From a checkpoint of a small rotation predictor.
Model: norm layernorm, moe top_k, num experts 8.
Data: trained on crops of objects in photos (Visual Genome), 30875 training examples, 12.2 epochs.
Rows from expert 6 of block 5, named by matrix and row number. Rows with one number belong to one neuron. Each number is 128 + 24 x the weight over its row's rms, rounded and kept within 0 to 255. All counts start at 0. Numbers have three digits each. After the name is the row's rms in percent of the matrix's.
# up: expert up (model.blocks.5.mlp.up, 8x320x320), inputs 128-191
# down: expert down (model.blocks.5.mlp.down, 8x320x320, transposed), outputs 128-191
up.141 092:104100171116129116131143118114104115120150148095099095068129092120107120109089146076152149147132116168159142058129127144098173122118146169152171138148106136127142095093099146096122114121131128
down.141 112:145131143133119118178125105154128129113078144113127096140103133163124140134149114121124171135159120130091120087143148141111134140120157107115131139113119147232125115122160134137129101097149113
up.142 088:122124114166138113120139133120078101108132096111115174085114155128143098122133141111170170183127123164118126172135092138094136118119167144138138126120169119125094077113138119179149125181111156
down.142 086:105133124134097148108075138089128101155162135125114158121123143078136168133110119077168151112135147130153122110164115088101162136150102142127132129119113149050114160114116099114138111105121127
up.143 086:123127147111106123117092142099141136111115123143159110087151102161112114111129138134153196084151134137184157125118107118155145121117113131130143174134118138112120137147140121114138110146130099
down.143 080:125134178115147110136123127130155124151133093112163111137102117147134148138108107155119121140132143134154120176145103113127194140123086115151126120104122106147159134155154114162094108135150179
up.144 089:150127102145185169099129111128111154146118096127142106120109126159136133151129165124150106134145111153120126127125104159106132121138141187148133139156126126106085094098124142152097080109095125
down.144 090:120108120122141131148127124132095061119113120146134118121142094158153136104103155152119110169126112127147136148145117138110155113124126166100147126183118165054118093097106149128110134150133136
up.145 096:129123155137138105119093108168168125115148102155133138107103141117091128177137118119148136139090134146131115120084146190131149077072121150075121134078136101130130115184114154150097122070121087
down.145 082:118121167133133119107127159126141124118144164137088125128134120139128107103151154145116110159130155167137125145112119132119139168119156113091128119072147127123088087091150139133087108138143130
up.146 096:110109144114125145120115114098115128108099101132084174094112110167150111105132127134139175130149119120129146116158122088136142141093097081107126142080099119109132142100111131119122144105137157
down.146 087:115121091060152111135142123108151127115161123142121125111147112109099123132114138119103123164160139109179109118123113148147129124138138119182125145147123138109090144118154082121117085121160139
up.147 088:150152092170148155127136118144098176126132078124122157064131141141152098147141096124132136170093106103134088133126132109150090158121102104135147158169129148084062145118105143135136133082117120
down.147 091:117134155108120140167150090128145093143154145120083123169122156071106124103126137155107095117112091138120125147118161089061116140104123128129124136104156115094093141107112123130139130131131133
up.148 087:153152162112102146141114131143104149135177124129089093154102154133111137134123166128145160086149122105132137113149122148129093148121114136083125149067133135123115086107113105125152147126111097
down.148 088:100125180076118164118151161143161126103131149115123092129127102163126100114098131118140178112113094159123107150121140124150163102156143183146121114142138142092094119140143161124123190162180157
up.149 103:166114144077130149160123115110160127122164130137131124105120128112124130125102119130139148115159164150136134130148099126145150137073089181104163134095137098204117145118103150150119129118094138
down.149 110:124147139150126124089149144156154110142117130162145153129119105137151124121129145127127165140129159145133138114108145120146098140105149103184133136137123134255139140130112120150144128148120110
up.150 093:158139106089122167089092076146174135173129145104130136134137112134119162117100120125124109154107121110148131133093074130096128130132146125158171120072141103088108107138112141100135127139168131
down.150 083:167101125103132131160122161128154098150092161127156148105120150163135144151138136145129090140108107130100131155154123141159139123110110113115139102134132142125127132132111146100141121104140132
up.151 137:121110141121096082124147134130137128118126131080123101100147119109107138138106123128103130121160119106153143146180120131173172151150130196123146119150117153187155162120135170118070120175131107
down.151 153:118146116160164136096142112151132120137150133127142132148106116160126136111174151132138148127125147104114120131109133112110108105124133077138092146096131136247102100112112135146127113103153129
up.152 090:132120048128119132108085119126139195106126127130117103166154097079143114148124102128133127146098096133110131115116127110130089144127120148142136155121118123101139103103120128126107125143138126
down.152 088:096150128157108109128140113105126115140132101132115141119128168106109140143121142124138127143155161160151081113143142169097118113103130119123145146112125138074137091143145163167118112131134122
up.153 198:129102105123104158135147137107146143134148122112115095114146129114116126129129106112123124114160156121140158121168146114149181127171136197108138105156128166164168154116113174093094128142131120
down.153 194:155145132158161116130120139162121123126108155172140128137117117158129141123156147139153122123135139111094130126114141113149121120110146097157129132097121119255092099120105108167105094107142110
up.154 088:131101084106176065135134156135155155122127155127148131155136135108155112131127104072143107123107110147118111129150096147138101082116122128087103136134149149133123094136119096108105162139144116
down.154 082:078132163156155100137083093150114138132159138111138119106135101113193102155096149123100140104114151141140121090135131152127116126119127172109144094128133118138163130181123202127133172120113133
up.155 100:109122132147107127062111124118121112146078092098084118154122146125132107113120146153122076156112157107160154073115158095090091129122159151155138140143137144121081130153089138158126158136134160
down.155 087:137131096170134093118127109142151134114136146173099115128136140151115151092134082105118124111129132106120111151113138149081134124074113096131132116146122143136127129140135122141088120137163142
up.156 103:134102137129145120147138155112148165165149141130153103118135119118092109143111116091112096117151134114154158119195159113125195132137125161113146150161129142192144158090114143087116122113140121
down.156 135:142143113157112117110124148160142134130098146132126170139149135160157142130167120124102117137095156102105107127125133099128105142109152125124095109104133119250106112127123111152129112107116131
up.157 096:139089105116071150147154147097095128138141102094115128094153130155118144081082133149082158164095127161111121138090099097124089141153089181128123101150142125123141112120145126124141101113158146
down.157 086:099139128142162121170143149174097147113092139151131124169113145136139124116111154133142130105163103146166098157103132145123129152127047160139151110149145109185116103104121121128074154140167151
up.158 093:153140119123094133115149111129120138066189143121135139097114137123138138132166087109165078103124124134081124114145144132119107164127118140122134108128146097182130105148184145173187151138126137
down.158 087:126150130166126147083108124099095106167151148091182098106167102122081126080098151155116121113126122149113163103123147101081161163110135127181100127142104134179149162156117115105114143112153134
up.159 087:151130121141115136099123135156122142138159124126119176157114118101191119106132118098124145127131128087192110135155080128123125181118089125094134135169102130066185111118131098128174101123126125
down.159 085:147161096107068121124122116155097165120132156153106167150183129099122134109137162108148118155110098099146144153135127112140113119144099110120072144115125145080108162150165080128121133149145164
up.160 087:127109155121127090130126133157145103136133084081117134157117107134082130129124143108135151133116138143118104153169113089112129126102166131093114114135115154043119125098103131098118135104169122
down.160 088:145110085127110139198165123109147127106117148127156116167115136126138112123103094143116121187106140135135098152122100146148116139148118147119155129148124117061128130143113066106101140158093062
up.161 095:157152103165144119155137123140087150087098158128122164105087132118126121141149139110152146112118144099117116122160161129106117112136148078143131128096127118123087143121141113178159098134141085
down.161 085:134121118124080141119101099081135107134141133094110115103117105111143133126121125154082084173137159166135176108144139150115152156147128089112156148166106142095141075071130152093134118120102121
up.162 090:145123137118153116112100083136158143166113164139125114174136108164148117103182138131116121138110131113148165150086149127123137110052145116112080152118102102122096182118138150176138127117138104
down.162 087:143081098109084101106139120174128120123088151119127083156084092118146132131137119177120154153134122125117132126133114154129156126122146132145139145135137100143132114101133113112083141127121153
up.163 090:119137137094134111109101129091083125122147122088116160143176133126192149101121162145117182121149125144135151157134084162106123121151107100111115170114086108112126128094107153138122134135137165
down.163 082:118178139155167166154142115149155172137118146104093158124113125111129183126138151137124110144107158122109143105137138155114105128155111129117125152153141152099119156133135094104094146153136128
up.164 092:119136159112128108170121107093158170138120154153187100114141089129126155101122161172156089143103113107105054132111099132137113125114139089121132149111116128102080131149132111135094137077106151
down.164 087:135121119145113152119166120106108150109095153132130106106130129121101107169113111107116139128121127107114130127132128126163099111148141098076118109156158111068136153140077134151150080144146139
up.165 090:114101166146105155110119106127142159107097117138116122147128139168089171187136116109180111136123132162108174130145150146105152128133111174111151129100163111105179136096080148110160128124135128
down.165 086:149142108106134161149142101120169125102109121157118125091154117128131116113131125157159150156179118129095120137086130139122130148125143128117141141147131125035105089125150107147121128151141111
up.166 096:149125117151133109162103145084114122128101134168085129113097132160139094102145121145116146173144144094176156114091139167143151120142088101146103187141156138087124166143165114153108137120172087
down.166 095:131101130120111120155128110105081147134092128138133081100106099106086123128145103144127162150130103147119151136154149140115157127119079110095129122169145109002133130113150132126121166143130140
up.167 081:098156121174103114090097108149103136109126162145117157112095115140158115128156101128124106122130167119141113091130144111152123118124166107138105114155107145150132119129119116112166104151152122
down.167 078:147118074128141169132129112132134143133114137131167119098111109165123151133071104105091113132138131130134146128181118134139109158112110203106132139182107159111139143151110159143146145112122106
up.168 148:122134145118138151082130115139115120207084127109110136160141099124142121142126160119101141121117142152140145097126167107158121105124129153147115108099118126123144151096097151134118136140141130
down.168 128:131144122132146117131157118169111143104133147146124110104138134116149119113111089138138139095131132091116105144122119155137117134117136105137147172126130122167129098129106103132129093104143127
up.169 095:129090134151175171096108100113155103161117114130138157131120124109142153151187145151123111124122143153131145092058155138130118116115113110155136093118098117138123147084084149115103170117139105
down.169 093:122112105063121123129120128105129122074126159089098141090134139108152105095120093146161109122164103134094071138125132160124125127106123155122114122163118127194136165161196079120147130080167155
up.170 107:128121158126137155131134115132155149153123072114152091126129104133143168076102126131118111079123143112123148125100164155152158180192108161109157116117154172131148137100140161046135115120127132
down.170 099:118125150141140086141111157121104144133123152124119146147116135158120110109157169168124141118136148140099150098115130107176142130130146092154088089128130084223098083113116164172140103118152143
up.171 092:110120134108100134118094129167105122102126152111112108137119119117145164121184136079114139112113102050086128087088134129093101120142150150100105107120148136104112108146135161145128116113136162
down.171 090:157194112138177077103144172119180141142144102161129124110151122093126116141150091145114131156125123183161138137102126112118112130153122127179113144132160128065137126095147127082082203149106108
up.172 094:115135117109142150123112133155146168102142112161161096121080134112141123131082138131127144121124117094159092103117111109146108120148114138152155144089121133104115089104132112134076119133159126
down.172 087:100106124147115129121113127108153143114132108140129128183178156112174121116136182156100153135127137129152122114165084133168133158132132098123167129154112161140119085153162169087167116155176125
up.173 091:143095132118084131155156095147116119115124128155170107155115131120124128133115106058178108074144098107079178128140119120154175121114146119160145098161135147139120140114143102142108122104113124
down.173 077:128080157111143119119115168112119135142100179119108147202112132124091150145209166156087136108117133113130131163114140133148171111141142190125100122112130094104150126122126158136157164158123132
up.174 100:109096137108160181118147100143152144155135122128112124150139113121098154122148128114160132128135143127161155125175166142146112162146131145102139132136111118150162104112116153114080142147132138
down.174 114:137156135143130125153119143173121127134095120149110113133109149162142144114179151132152131128106121119124112101139108123128068125157145127116107113101109141253067101122143137121118117102122098
up.175 095:120148126109152130079141090110124123170067110111155138122132145127131125119116172119141118109095117133109129147121136105128088112133143110145115132077137131167136091099095111143115154196129101
down.175 098:157107149142125134109158129145115149102124124124130085132099122145123133081167103109158168122107135133139096141088145115084157109109122136136141108114144143255114139122140180149163091129127134
up.176 130:143079117130126134144163128134131160097152153148097126121148104103132133082129132150148145117137150129135137120122133122134139173140116131113140136143131123239116128106090138131092109135140145
down.176 187:133118136157132131129122141141123113152122142130134153114127125151155138130134127115126128129137149132143112109131108109111124120128137116137103115117141118255123122132120137128128137129145138
up.177 096:098111167164127102129095121156154088115106130158109118132138120156118106130118134115111132146177084133121150120119140170070130057078126126150140126077156098120111122127119112115144091113125143
down.177 090:142102148098172104164111155133137110136161081091129143109075162136144131071105132090128114141121131081094153101143133146134135155116148129102135139142121120093101140114142151163131109167136122
up.178 093:097148126123112139157113127103159153135144127142120161106133157121108159109120090117130145130130120110116105117108146159155102173102135129130146128155158135137118084178152171131157161135127148
down.178 088:105102135115115138075115170135105115147142174130140121110147123139155156165179111161156126126141125117154142101129112089146102079132107155126155121114141148173126097094085140162129116151122151
up.179 096:109118150135151103123117121119132111140136105094103143086137088104104121105126107148170148181125134161139156117122196126158136144154101141107142112105108151124108131118115114125181137138088108
down.179 088:142146153165110135103099165160134140083110160099194107156136110147097145076111104123103127117110112126105100122159094126107126108127100135147118165161146133104152147122173128112140148131126134
up.180 091:111131143116110093172190159149102112085131115059120121111151131123086117131129132106096141153106146141167091113120114097116101104135159118137101148138098150066151095125139144132118132068090121
down.180 084:089127144113115114146127125113149149091119120106123128171118136121118148158174123097152127123099141164110111120140159140123133108120100176091124163134098109052132141139120102141129125157096106
up.181 101:144114172077120103093162102123142121141128143108157128125112116118129094119145137130102129132081157114139153147134149113103171144099126136123109152150174091177091150120112123168111097157159121
down.181 124:128143143089139147134104112138160153147143152110154144119125120135118145127144114109111137161121130131135135128090128126112135111102131106111149125118158135255139127129148108129136141131139126
up.182 093:163065122124089119105172153116141111143160152161171092120114153134129117143127116119101137181121120097121140124113147118105130145122095170130115104164171153117159105135153103101135132083116147
down.182 086:100154124119140094152151126121103094104138134073156045129132106122119135139118138112104131123099113150144160133173113120138154142119137163133104120121157127020097105100130099160092124108139120
up.183 098:114123106160144133100114123165110065200109108151128122163138106151124138133146121113122144134064117113128147181142150144134151125145119123145156144112152111121153134151133156120135100118120155
down.183 083:165118131118147084133131136157124148167133154152130186165145118131141103101083154112170153109118119130140080135133078143092096129117128112136139103097082120128107151147090103151090135139151124
up.184 117:141112118136169121145108112150163155141113140147126101126079120144101137102083122106139105121113183131089095160126121130156126101157122128106127167107144178200131143103100165135079082142117145
down.184 159:129120124143119122139111121147110148124139137135141144132138115119132142119121119160135140115137136128126126115132147129118131099131149132134126122121132115255126104125108125127131141124143123
up.185 093:175154120126107140139139109151177118109121131131065161083138151127144084110108128109133154121151129092122139152142139101163144149157085146129121183134135159141081120131168135116128106128078134
down.185 081:133094108123135115136133088108121151082164155135148160136083123125140171170107128140148108157119137147150127111119086123127117135113119146100125115175095109086145147109102105114106141119159120
up.186 090:113125156146157149108094129134175186178097108137142116134135141123162154100130132131144114178130116110092105106170139117127069125064125084112116174136109151147163124093131103147142121176161108
down.186 083:169132099084103167152100117161089129101145139118147158137143133117100142132091106194109157120114139169120172149128141122104146125141157125134129094140115141173160131122154125135129119120139112
up.187 089:148169151136137128125126119130134136132108118171136100159098152157145121123154124166139108152163130121128154134107145131082099100110122072111103113109088168135143128127094177086129136136136140
down.187 085:160128166144136126087068125124106147129122082151162067153175158128124142158078120125111105112129089120132109135147136108130160179120145175129102096151141143063127097133119131123147157135093119
up.188 082:123115137117115111139140129105152126073138132139114156093111135151143105093147143118189100149146126153100090099121053183140133162123113142137135114126134102104155128205144115155146159159133156
down.188 086:107101128103126147112128129118173100079117137095137155099168135092124125162172115156145094145107136121145176116092175119112082145153127108123141148141118096101140139125107112116128152108086151
up.189 096:112110120114136134154129086111141130096133138183091152102114122118124107094146096116120143101160115142150131132143102166162137163085091171097153152119097140141159133162118106106125123127135134
down.189 101:108106134131138115119132144137123113158115146170120118142130135144150120148128119131144143124119131110118097100141090125140151128132121117140117081077097143202129083121131111134110122132150147
up.190 097:146142130138121137168131110164141111068131114155152112079119108160145118119103144144185058132112081056118115134127132148124125094174130128105154110144092147110095134155141120151083088078127113
down.190 090:121124108087124103153081138137142135165110123111129104111147145165120121152148156140120157150117140089139133147092154120123126081127122119153086093145148156134156148095111118125109127108138134
up.191 095:110087135127140131121136122153141155157167119133113148145110101110099123129097116099140102091181127161118110114128113112149143131119111172122116183182150102109142141114174121140094112152118145
down.191 083:155160144105102133156127165102122106122123119152088114120115094135134151143143122096077124138109101142144124148138117135113140107103139151114128122159145120209175117104134136189130115108140129
up.192 114:130117126141107102092128155145142133116129115143137119106105116156109151112130145148123122147139158147132135121140098128132154133111162193135107135132111161164134138104073159154134092129165100
down.192 145:144136144123108115126111132122097123126135158129132125138122156126125129144150118134141114133115128113094139138122138097130137101110154125124138121117151133255111106144113111113158140102126112
up.193 089:116106115107095166159122169140105156119120147163106130131160074136099175086146102135165146129119165128121138118114125143133152155129142151130155094083118142097104132135104132126123090121078110
down.193 088:146127157081130153140140104111108092159167123109073137146119130142137108143093127098152078137122150128169141153110089128139147163148154121084131154176128152088112165097134131100135122130139149
up.194 088:158103089119094150082129101064135088111110151086123090132168134151141126155138161169096106142080139124108122156121107109146088104124154112128122182152131137176135109144114122155154092123101148
down.194 084:133163125130147143094138125119145089127104133129135156110118147121105118104111103119126118110071104108123140133110145159105124102100100161121134137129142162200071136124101157106157101145132126
up.195 094:102140112118120145109124167143130152101124164134136101145148130099075134085119163122150157114112063117115113160157151143096087110073107117101106146108131157087154114119134102108127141107153155
down.195 090:126099133156134148133087074111148139156158114152104122119121157126099162124120135101122138113123118122173164131126140118152106126119112147158132136132097118076138146168096116131135181092111143
up.196 088:158187101131136137107140151149116117115174118105107145127100154137155138139156141124141123150132136124149141129117111084103119128126108109134098142103146105174091113133126136134128126118119108
down.196 087:138153142143117136117127097088137159146137163133170119132139137098094117088146128107136113112168135135094125137187123172138137136129141115104109127127112162086157151128082138151132110075132133
up.197 094:117162118149124113088111129177122121114115122113127150107106113103133111117121152127103121141132122160122147129142122124139138123095169108122134091098133138113146111125132093176106119147092139
down.197 078:112088118107131140120109113157180153119182083090150164133106136113119094055079118140114096132143097167097158120093125140136114153125139128111114100109145068118145111153121132123096127134136120
up.198 095:132105111112136141118110131122125141141141097149089104114118168150108094156096167129141134126104068127148151134125150149129159163085091119122119127059135138121112122159101108119133126114144109
down.198 088:153182124098106130136153121102156116151107136121132131133154120139142178154120157141147120130134080133126104146100111149125151128111122124128150091154086128044163120140168160112129129144094103
up.199 091:169106162112194223165137131198126127102131126117156168121164130133141154114116147075105076112137113193132148116135131119125143103156167135084114154102143124107127121132135145100126106091070097
down.199 081:157122116171100131138139148129116160151112125080118129169171158076163089131098152137072156142109088159141108129117104101094139116155115171106119173116117136077153158124079099141123141129095122
up.200 099:085132101131107143099151142127132119164104162111121085137158124128116127116093120126106169130097150124122140137135146144154134102155097187098108117143122151086152095133104161127115137152145118
down.200 091:135152150163097091137146151170100170136148120140172086164133149166136123140130170113136159101124136107144120115138147131138132100104139100136150103108127115128052088095103114166076131158170148
up.201 089:141108116161139127135183114127146093095137131158161091164094107118140157119133149111137089114126101149130145132167143128177070110126142102127170138105139120093125147129139145113147146111151165
down.201 078:088123112152146118138132154090126131135121178151199118119104078122135103158123129098182157116117093116070119111136132114119136106118132153137161112149150140109141101121174086124181151147176137
up.202 120:126140115119114128163128107143166167100142132116126150121082113117126117119153114108122115130112144140099149121099119136178111128102175146137134128178125098212128107115138175156140151156122121
down.202 147:153137127145117127109144141111135119148119136127140152132114138146123123106115118128122120099112147144103140110106137126132130118118132105137130119112112121255149125154106138146120142105132146
up.203 089:126159135147136193158106148107103140132109139128178146141122182129154114074149131093182147083141103139152154132137148135110054130115085126142139101097049128094115143117147150109139144109119156
down.203 086:111122153114113124139130116127164135143135130128088078133101129155120135111118130153145147127097118105119118160171138174133157077105134104182150120162123092069150151113114094146109107144112132
up.204 114:128174142116106139108102135142151135145130123112107144144109147154112141130118143139123111126106184110129123115110141080141100130114091099137079136128124135185127139123088131147091095165129143
down.204 128:108121121143127127130129163122136127090131164138127138121121139135150140119129114135133124098141130129136107153116104124125108116150154091138136123154124114255097115137119117155124142120166120
up.205 092:128154171135132123139100115171143148148126142139148148118123152120123155150142160122079123136147121138151147170125169131107120143164144111167114106168117131141125117133177114128102164114129131
down.205 079:105085115119133150155154114112134129119144116122124150127128103150165166159131099076135115140110105087137100118187126105116156097130149130112171196084113125156126127144164158120153135134080113
up.206 090:101094143161128110125092111151122128173131114188117124149108127143098115118114142137132120151135064143120117129128151143137139080123150133118091117116105100120166114121091091085124146148138151
down.206 092:129104129128131110147117124084119146128148170128093139139104115153176096149111094146116118134079116130102140147144112120114167151137161163133117128148138128032119176118155103149131145134142214
up.207 103:155145120116089127068116109119124104162121125117151110176122114132146147141106098174130131160135140130136149127119163108124092099138129144172112112105130128148168126091095121117119099128120147
down.207 081:110160117121114121140144109133109130091147104126161117117124105163111112099119126129168117141078109155134132119118122135103102117104100117151171131112167122141116134142124098163166118128137124
up.208 086:173132125168091127123138153147156148138140113128110091113110124137140110127146158077103154112129108155163119142137118112160114152113127113140130150080106104090112140144115123125102130086119111
down.208 086:114106128130137113098106159098192168135127135111170105167138138125100113101111141137126155158139149143125111145136148137137133120126127145122172132171111131021143161108137128081113102137125164
up.209 087:098139105110093124152145132097124125137162140103138096122149129125127147151134133114159120112141140124096141133142160151114135121102136141061111123097119145153152130144115138126052131105173111
down.209 091:126180149159153105113129143138145078143130166116141130178144140131119110123096154128139129104090132114121137155123124164107129108114166151115128126124120149211109158114179109158123124137123126
up.210 089:068123118130114141125123133156166108192133133082134105136131128139101145121075174099124183158147142120138083096152148156156153109079133134138136103112108130105134128126120109122097108137127076
down.210 087:152118112097165120080129140077111106104131101136138144143159100113147117144086126154135135107102143171139132108127124129086149140109129152106100133109118142026105120146127108139124138104182101
up.211 094:119111109125103121143170103102158143093140125159162113126099152102106088138117145113139083184128130097114134114103079136136087178108112117116075143157136135138135164108127112146124135156120113
down.211 084:138070121112098157080123161100071101106122120140120143137124123157139119090145098118114098131109103142167096119118113160076143117148091142150128118143156135106142112131173143146128151180143124
up.212 088:147102123139091147130131129092130096113112136110110122121126155097158114128168127147134094191172162148130138163129128140145136099120148164118175124124079117112124109165139122113117132163128126
down.212 078:138108143158143085167129096156099134175167120144115094146146127130105175119143103106113119107147102156124143154123150092145097132113085147141146122137126123121150127123167137148126126119103162
up.213 090:090161111125145118144099113105143090149143150153133134115131151173113142078148163132099105143191138091117135161137127171088124081146133136131164077147176116106089123123110096153125152114116150
down.213 086:104146128143149140127116100130132128143114083165137149170088182116159092122099149138112120121172152160131106163133130134169121157121143120108105150119132131040135097122127106124100127137146148
up.214 092:133107095157135180169087144087144103144085090103123169144156151122114117128126108084156107130118116119135129104120119138106128123111174109133130126128138177105121111151137178107104135115092127
down.214 085:143118141127126093142139143111127143102118117122132125133152129155136162119115171189116082130153130148159168124167124127149132222167128152094151100151126126092165119128127137115115088166097187
up.215 095:149128102146120174091144090099137150144119108150142156103146116134086164147128131151117135124118148140119082101121145105177144123150127129140110154155084161137126143125143168113157089122134135
down.215 090:126121123146093118073099146131138130102140118138133132126119157126142140127164197104168143156100112140121132137129128166139126131115129136167159165100115143225126093141165155160108157118123143
up.216 092:127140126139122122077098135101141136079118119107111165103142178159152134133153172144146101127154132124121101133089144103097197127160085134114177133161114103147120138146144099121123103095150142
down.216 092:156139134127103122093090128135137138111127135110141162115126136131159122136157131122172109100145110131136121160134149116104132111135157167104141128132167159198101152137114148140112118150104104
up.217 107:156105081138101132161133137141145162097152122157182119093149147141126145157149118106127103094134117122118148112135123123149134148133127102124126132158133133193119135152162133090123112085138154
down.217 121:138109148149136122108121137150124155126127133102134121157104119155135144145141124149109116145145150107129116101137120110138130111121090161151097113122113095250114118127118119141098141146157100
up.218 092:042098122097139129124115122139116126108112137133101108120163108123126109115105137097149129135144155096152118124160117125168133114138190120109169111122121159128101135108147090101099101083141125
down.218 085:138125169118084133120134143127124104112109102142092126134109102134116127114130122145102100112127132140095154149149096149165113112106118140136133138100118148137113178090096155165093127146155122
up.219 086:145149146163156153103140126150122132160082133126122151167118130170119099155103092137089144074136153117121117109162061107125156102150085101138131106156173132112124136160144130156128096140137141
down.219 086:121101108123112131135103125124115096143120159167134105173151108114071165117083141147170104160135092121153149154100126143123084126134119174131135123135120121096149160164104119060103112143151096
up.220 093:116106116091137133118138161146108121136142105127143094114147115104154129169119148100167089150125140116133155141160141146151195119141149163115165120112118141084108148128113147053090164116104120
down.220 082:094124115112130093137122093122132135136166121121124180124089119114116153092098085072100127123083102155150117098152131111140111093147123098092125175135120142042112108147102142109134146133110119
up.221 087:153110121151154121150168124137035100136089165122148132117100127129146124124095133142112135104124105104117126099153108123083097137130069095152134124148158186082090120111124093145134143128079134
down.221 090:142142105080124178152129131169105133115148098146165164163102133139086115147174137146126126113079146143114164113120116120151141131167138159117144132130112142021137143095127144110156132134096132
up.222 096:104123098140125118125147131150097133143080130126100121176125156133156114134163124098120157106164074090145114143118196158131193160136088089118101141086141108106147144102107135167116086123120085
down.222 090:131127109119127156145144089174124097151127101107103118131120138108125132097113155121115140103106102128169118142128142132131129163114180170148089118149158095073096095098152116098129158148132101
up.223 087:098142132153169166140131120104150152103114135097175137123129188110113116176077127136156105172104090097139113147111106118150170098120107111142142145148076155094153168088116089150129155155158116
down.223 084:090116162134161111141169166128118140138144119120090111173152126128126123131070171118104084120088094174160160135157199111149136134103079097155143099113164159106137151136138139128116134139111095
up.224 104:135123098128122173144119159121119118177118120159157175100123128121101136140170128138131104108163144163151164092100133125117133091151127136149103171118120145155144120048106166109123119156120162
down.224 125:154117126137154129154134127139125143153123116110135123133131110137142119120125115132118148137165160135123150127140144124124103094108129106143131108123123120255111107146116136122141140112145081
up.225 093:147120084075095133113151156158127150131138135167123109116122112121139118115163089156169134115128097171120126114134126118135146134114123113118137118106141093178117150118115114096139096121139123
down.225 087:141125137143111152120135071085133099130118089135121178154115103159147143130120136179133140153104125154100094138156118120136124147130130137149115114142118122147113121133156145124122130132161132
up.226 088:148129135143129194123115122151125114131115134130089099132103148150117134108162152121118158144125078143133174110097153157130154144123144126119113114101098188113131121141131075177083165134126159
down.226 085:096081124130144122122174082138132162114142120158108160099129121128136136142082127112101156127196132106142112158141141113145120085141106100148141123156122138055149140158146165115139124108116136
up.227 095:081147144139153132131075130084161094132115083121135110122131086138130140135130139108049109141142137101168143088143153123113159141140127144156153096101138127095159124151116147085093099114144141
down.227 086:115161131102117126122131123184124121134152154164127134097105134090081127164138083112170111127138102074128147139147126126109115142130138128150135138123093142106103106108116138147159120094114143
up.228 104:123120095146136088116142091082153105111106111121104146115127138103108128148087147138065113133111165131119159110119143141151169111161118187120160165146144174170109139089151162116068100131119129
down.228 112:148133148130142124137100137158103121102106091155109142123135108165157126158158142154140128120110123126122125137124140143134102113131131134144146123118124119243102094142108112119114117131134097
up.229 103:112130110149165129121100151106169167124082141114111143141076122116129146127149138125116175168118160152140106125137116102140106133071114146145131095107119155112127130121073126125147109159128147
down.229 080:071128135051153093129176137133140139124125157116097076117139151140127168114109143146156175095099108110179129123078105121114142125107128131124149101129114138151095109140151113131156090113132133
up.230 090:135138104152162089091119159147123119090140185151133112128127144106106135137154124105128122088128118118119129107092104149149134096109168093091115114123121148125162106119118111080132142179128134
down.230 087:099108119106137150157154116132161125119136118103109107130169115157151099125116107151106155118099156137119160103097148130109154116140127143099093107119134056091082150134131105135118114121125162
up.231 088:116100134136074105121134131130114134136111145147173127146153120158151134130134085106151100128185104143092142146114177097100130150135102155149138124152133103120158137097110103180143125113112120
down.231 084:117152116126132145130101133147141150108079128158126133086103107139189125162142098156126123124111117121085131139146151138115182096136116106155131134108169131097171125064165112141141152169116061
up.232 088:097119113134131121136163176094131144124126059098150162135136161090137123106141161129111108089139123131120160105074121142129171149148131164134144115140103147118121149124120160152134101098118138
down.232 085:149116106129124118085113125096124155140126143150109162137119130132135130162135121171127126082154160112102099095150143083116114104169130134138150096118117152221121101136117081140139130123134107
up.233 106:125115096135113142144117125124195186102138100181106127088101151091117133126136114144132116117102192105109126145123115149113160136148151163133128148146109124171148131107120107123103085133134141
down.233 136:168150137143123111113134136153101124112096125148129123150132133156126122114117146116113131141128125114112120139090139116105108137143130130129124134105123130255131104136124104157121114123124111
up.234 090:104172157143159109136102112084100132097152099152170148132108162104139106138124158136134144093130126142121133150138152123121147151109120113147091135096157150134107081135124085072101117132102104
down.234 089:134116096164122147139170142110105108151141117132125136098136135138090130149130091106129099106153162139121182113140132154170152141141147162115114125148117147066137186150141132128132135107096118
up.235 092:107100153147123143126147142143114143137145149087114087127143153146127099100075165097184131152127111120129122085158130109150116111153112133112154130120189100070123125174145130097134115134160142
down.235 088:136156125152116096144117081144156154105131135139150103111158167101107139158096143114160128144099142121156071155081146150127161160134125155150155140145106104095127122131150123138106169106102108
up.236 088:180140087138144138138109089129112091149140130148127120085125136154131110163108103135092095124157166112112126140101156106119162072123114115121134125104138150132097128133154098089103140104140127
down.236 089:076116147123151135134117139122127087138136079133102101166143100146114167159172156123058132122134111148133141104141143130137139138171125133085157114145092105053170108179118088111112132151101132
up.237 093:115120167138081088167105131095151138130135153136118123138126127122117134161144144103120119132123119170132141134100123117113149112132110144117176118130098166122132098148110126087146145159143136
down.237 082:143126099140143127153150128130125150121120110151111130144153096117118128153099112123119111116151139131168176158111159140083134126112105141116169117164131130124161095147115134143067092101104131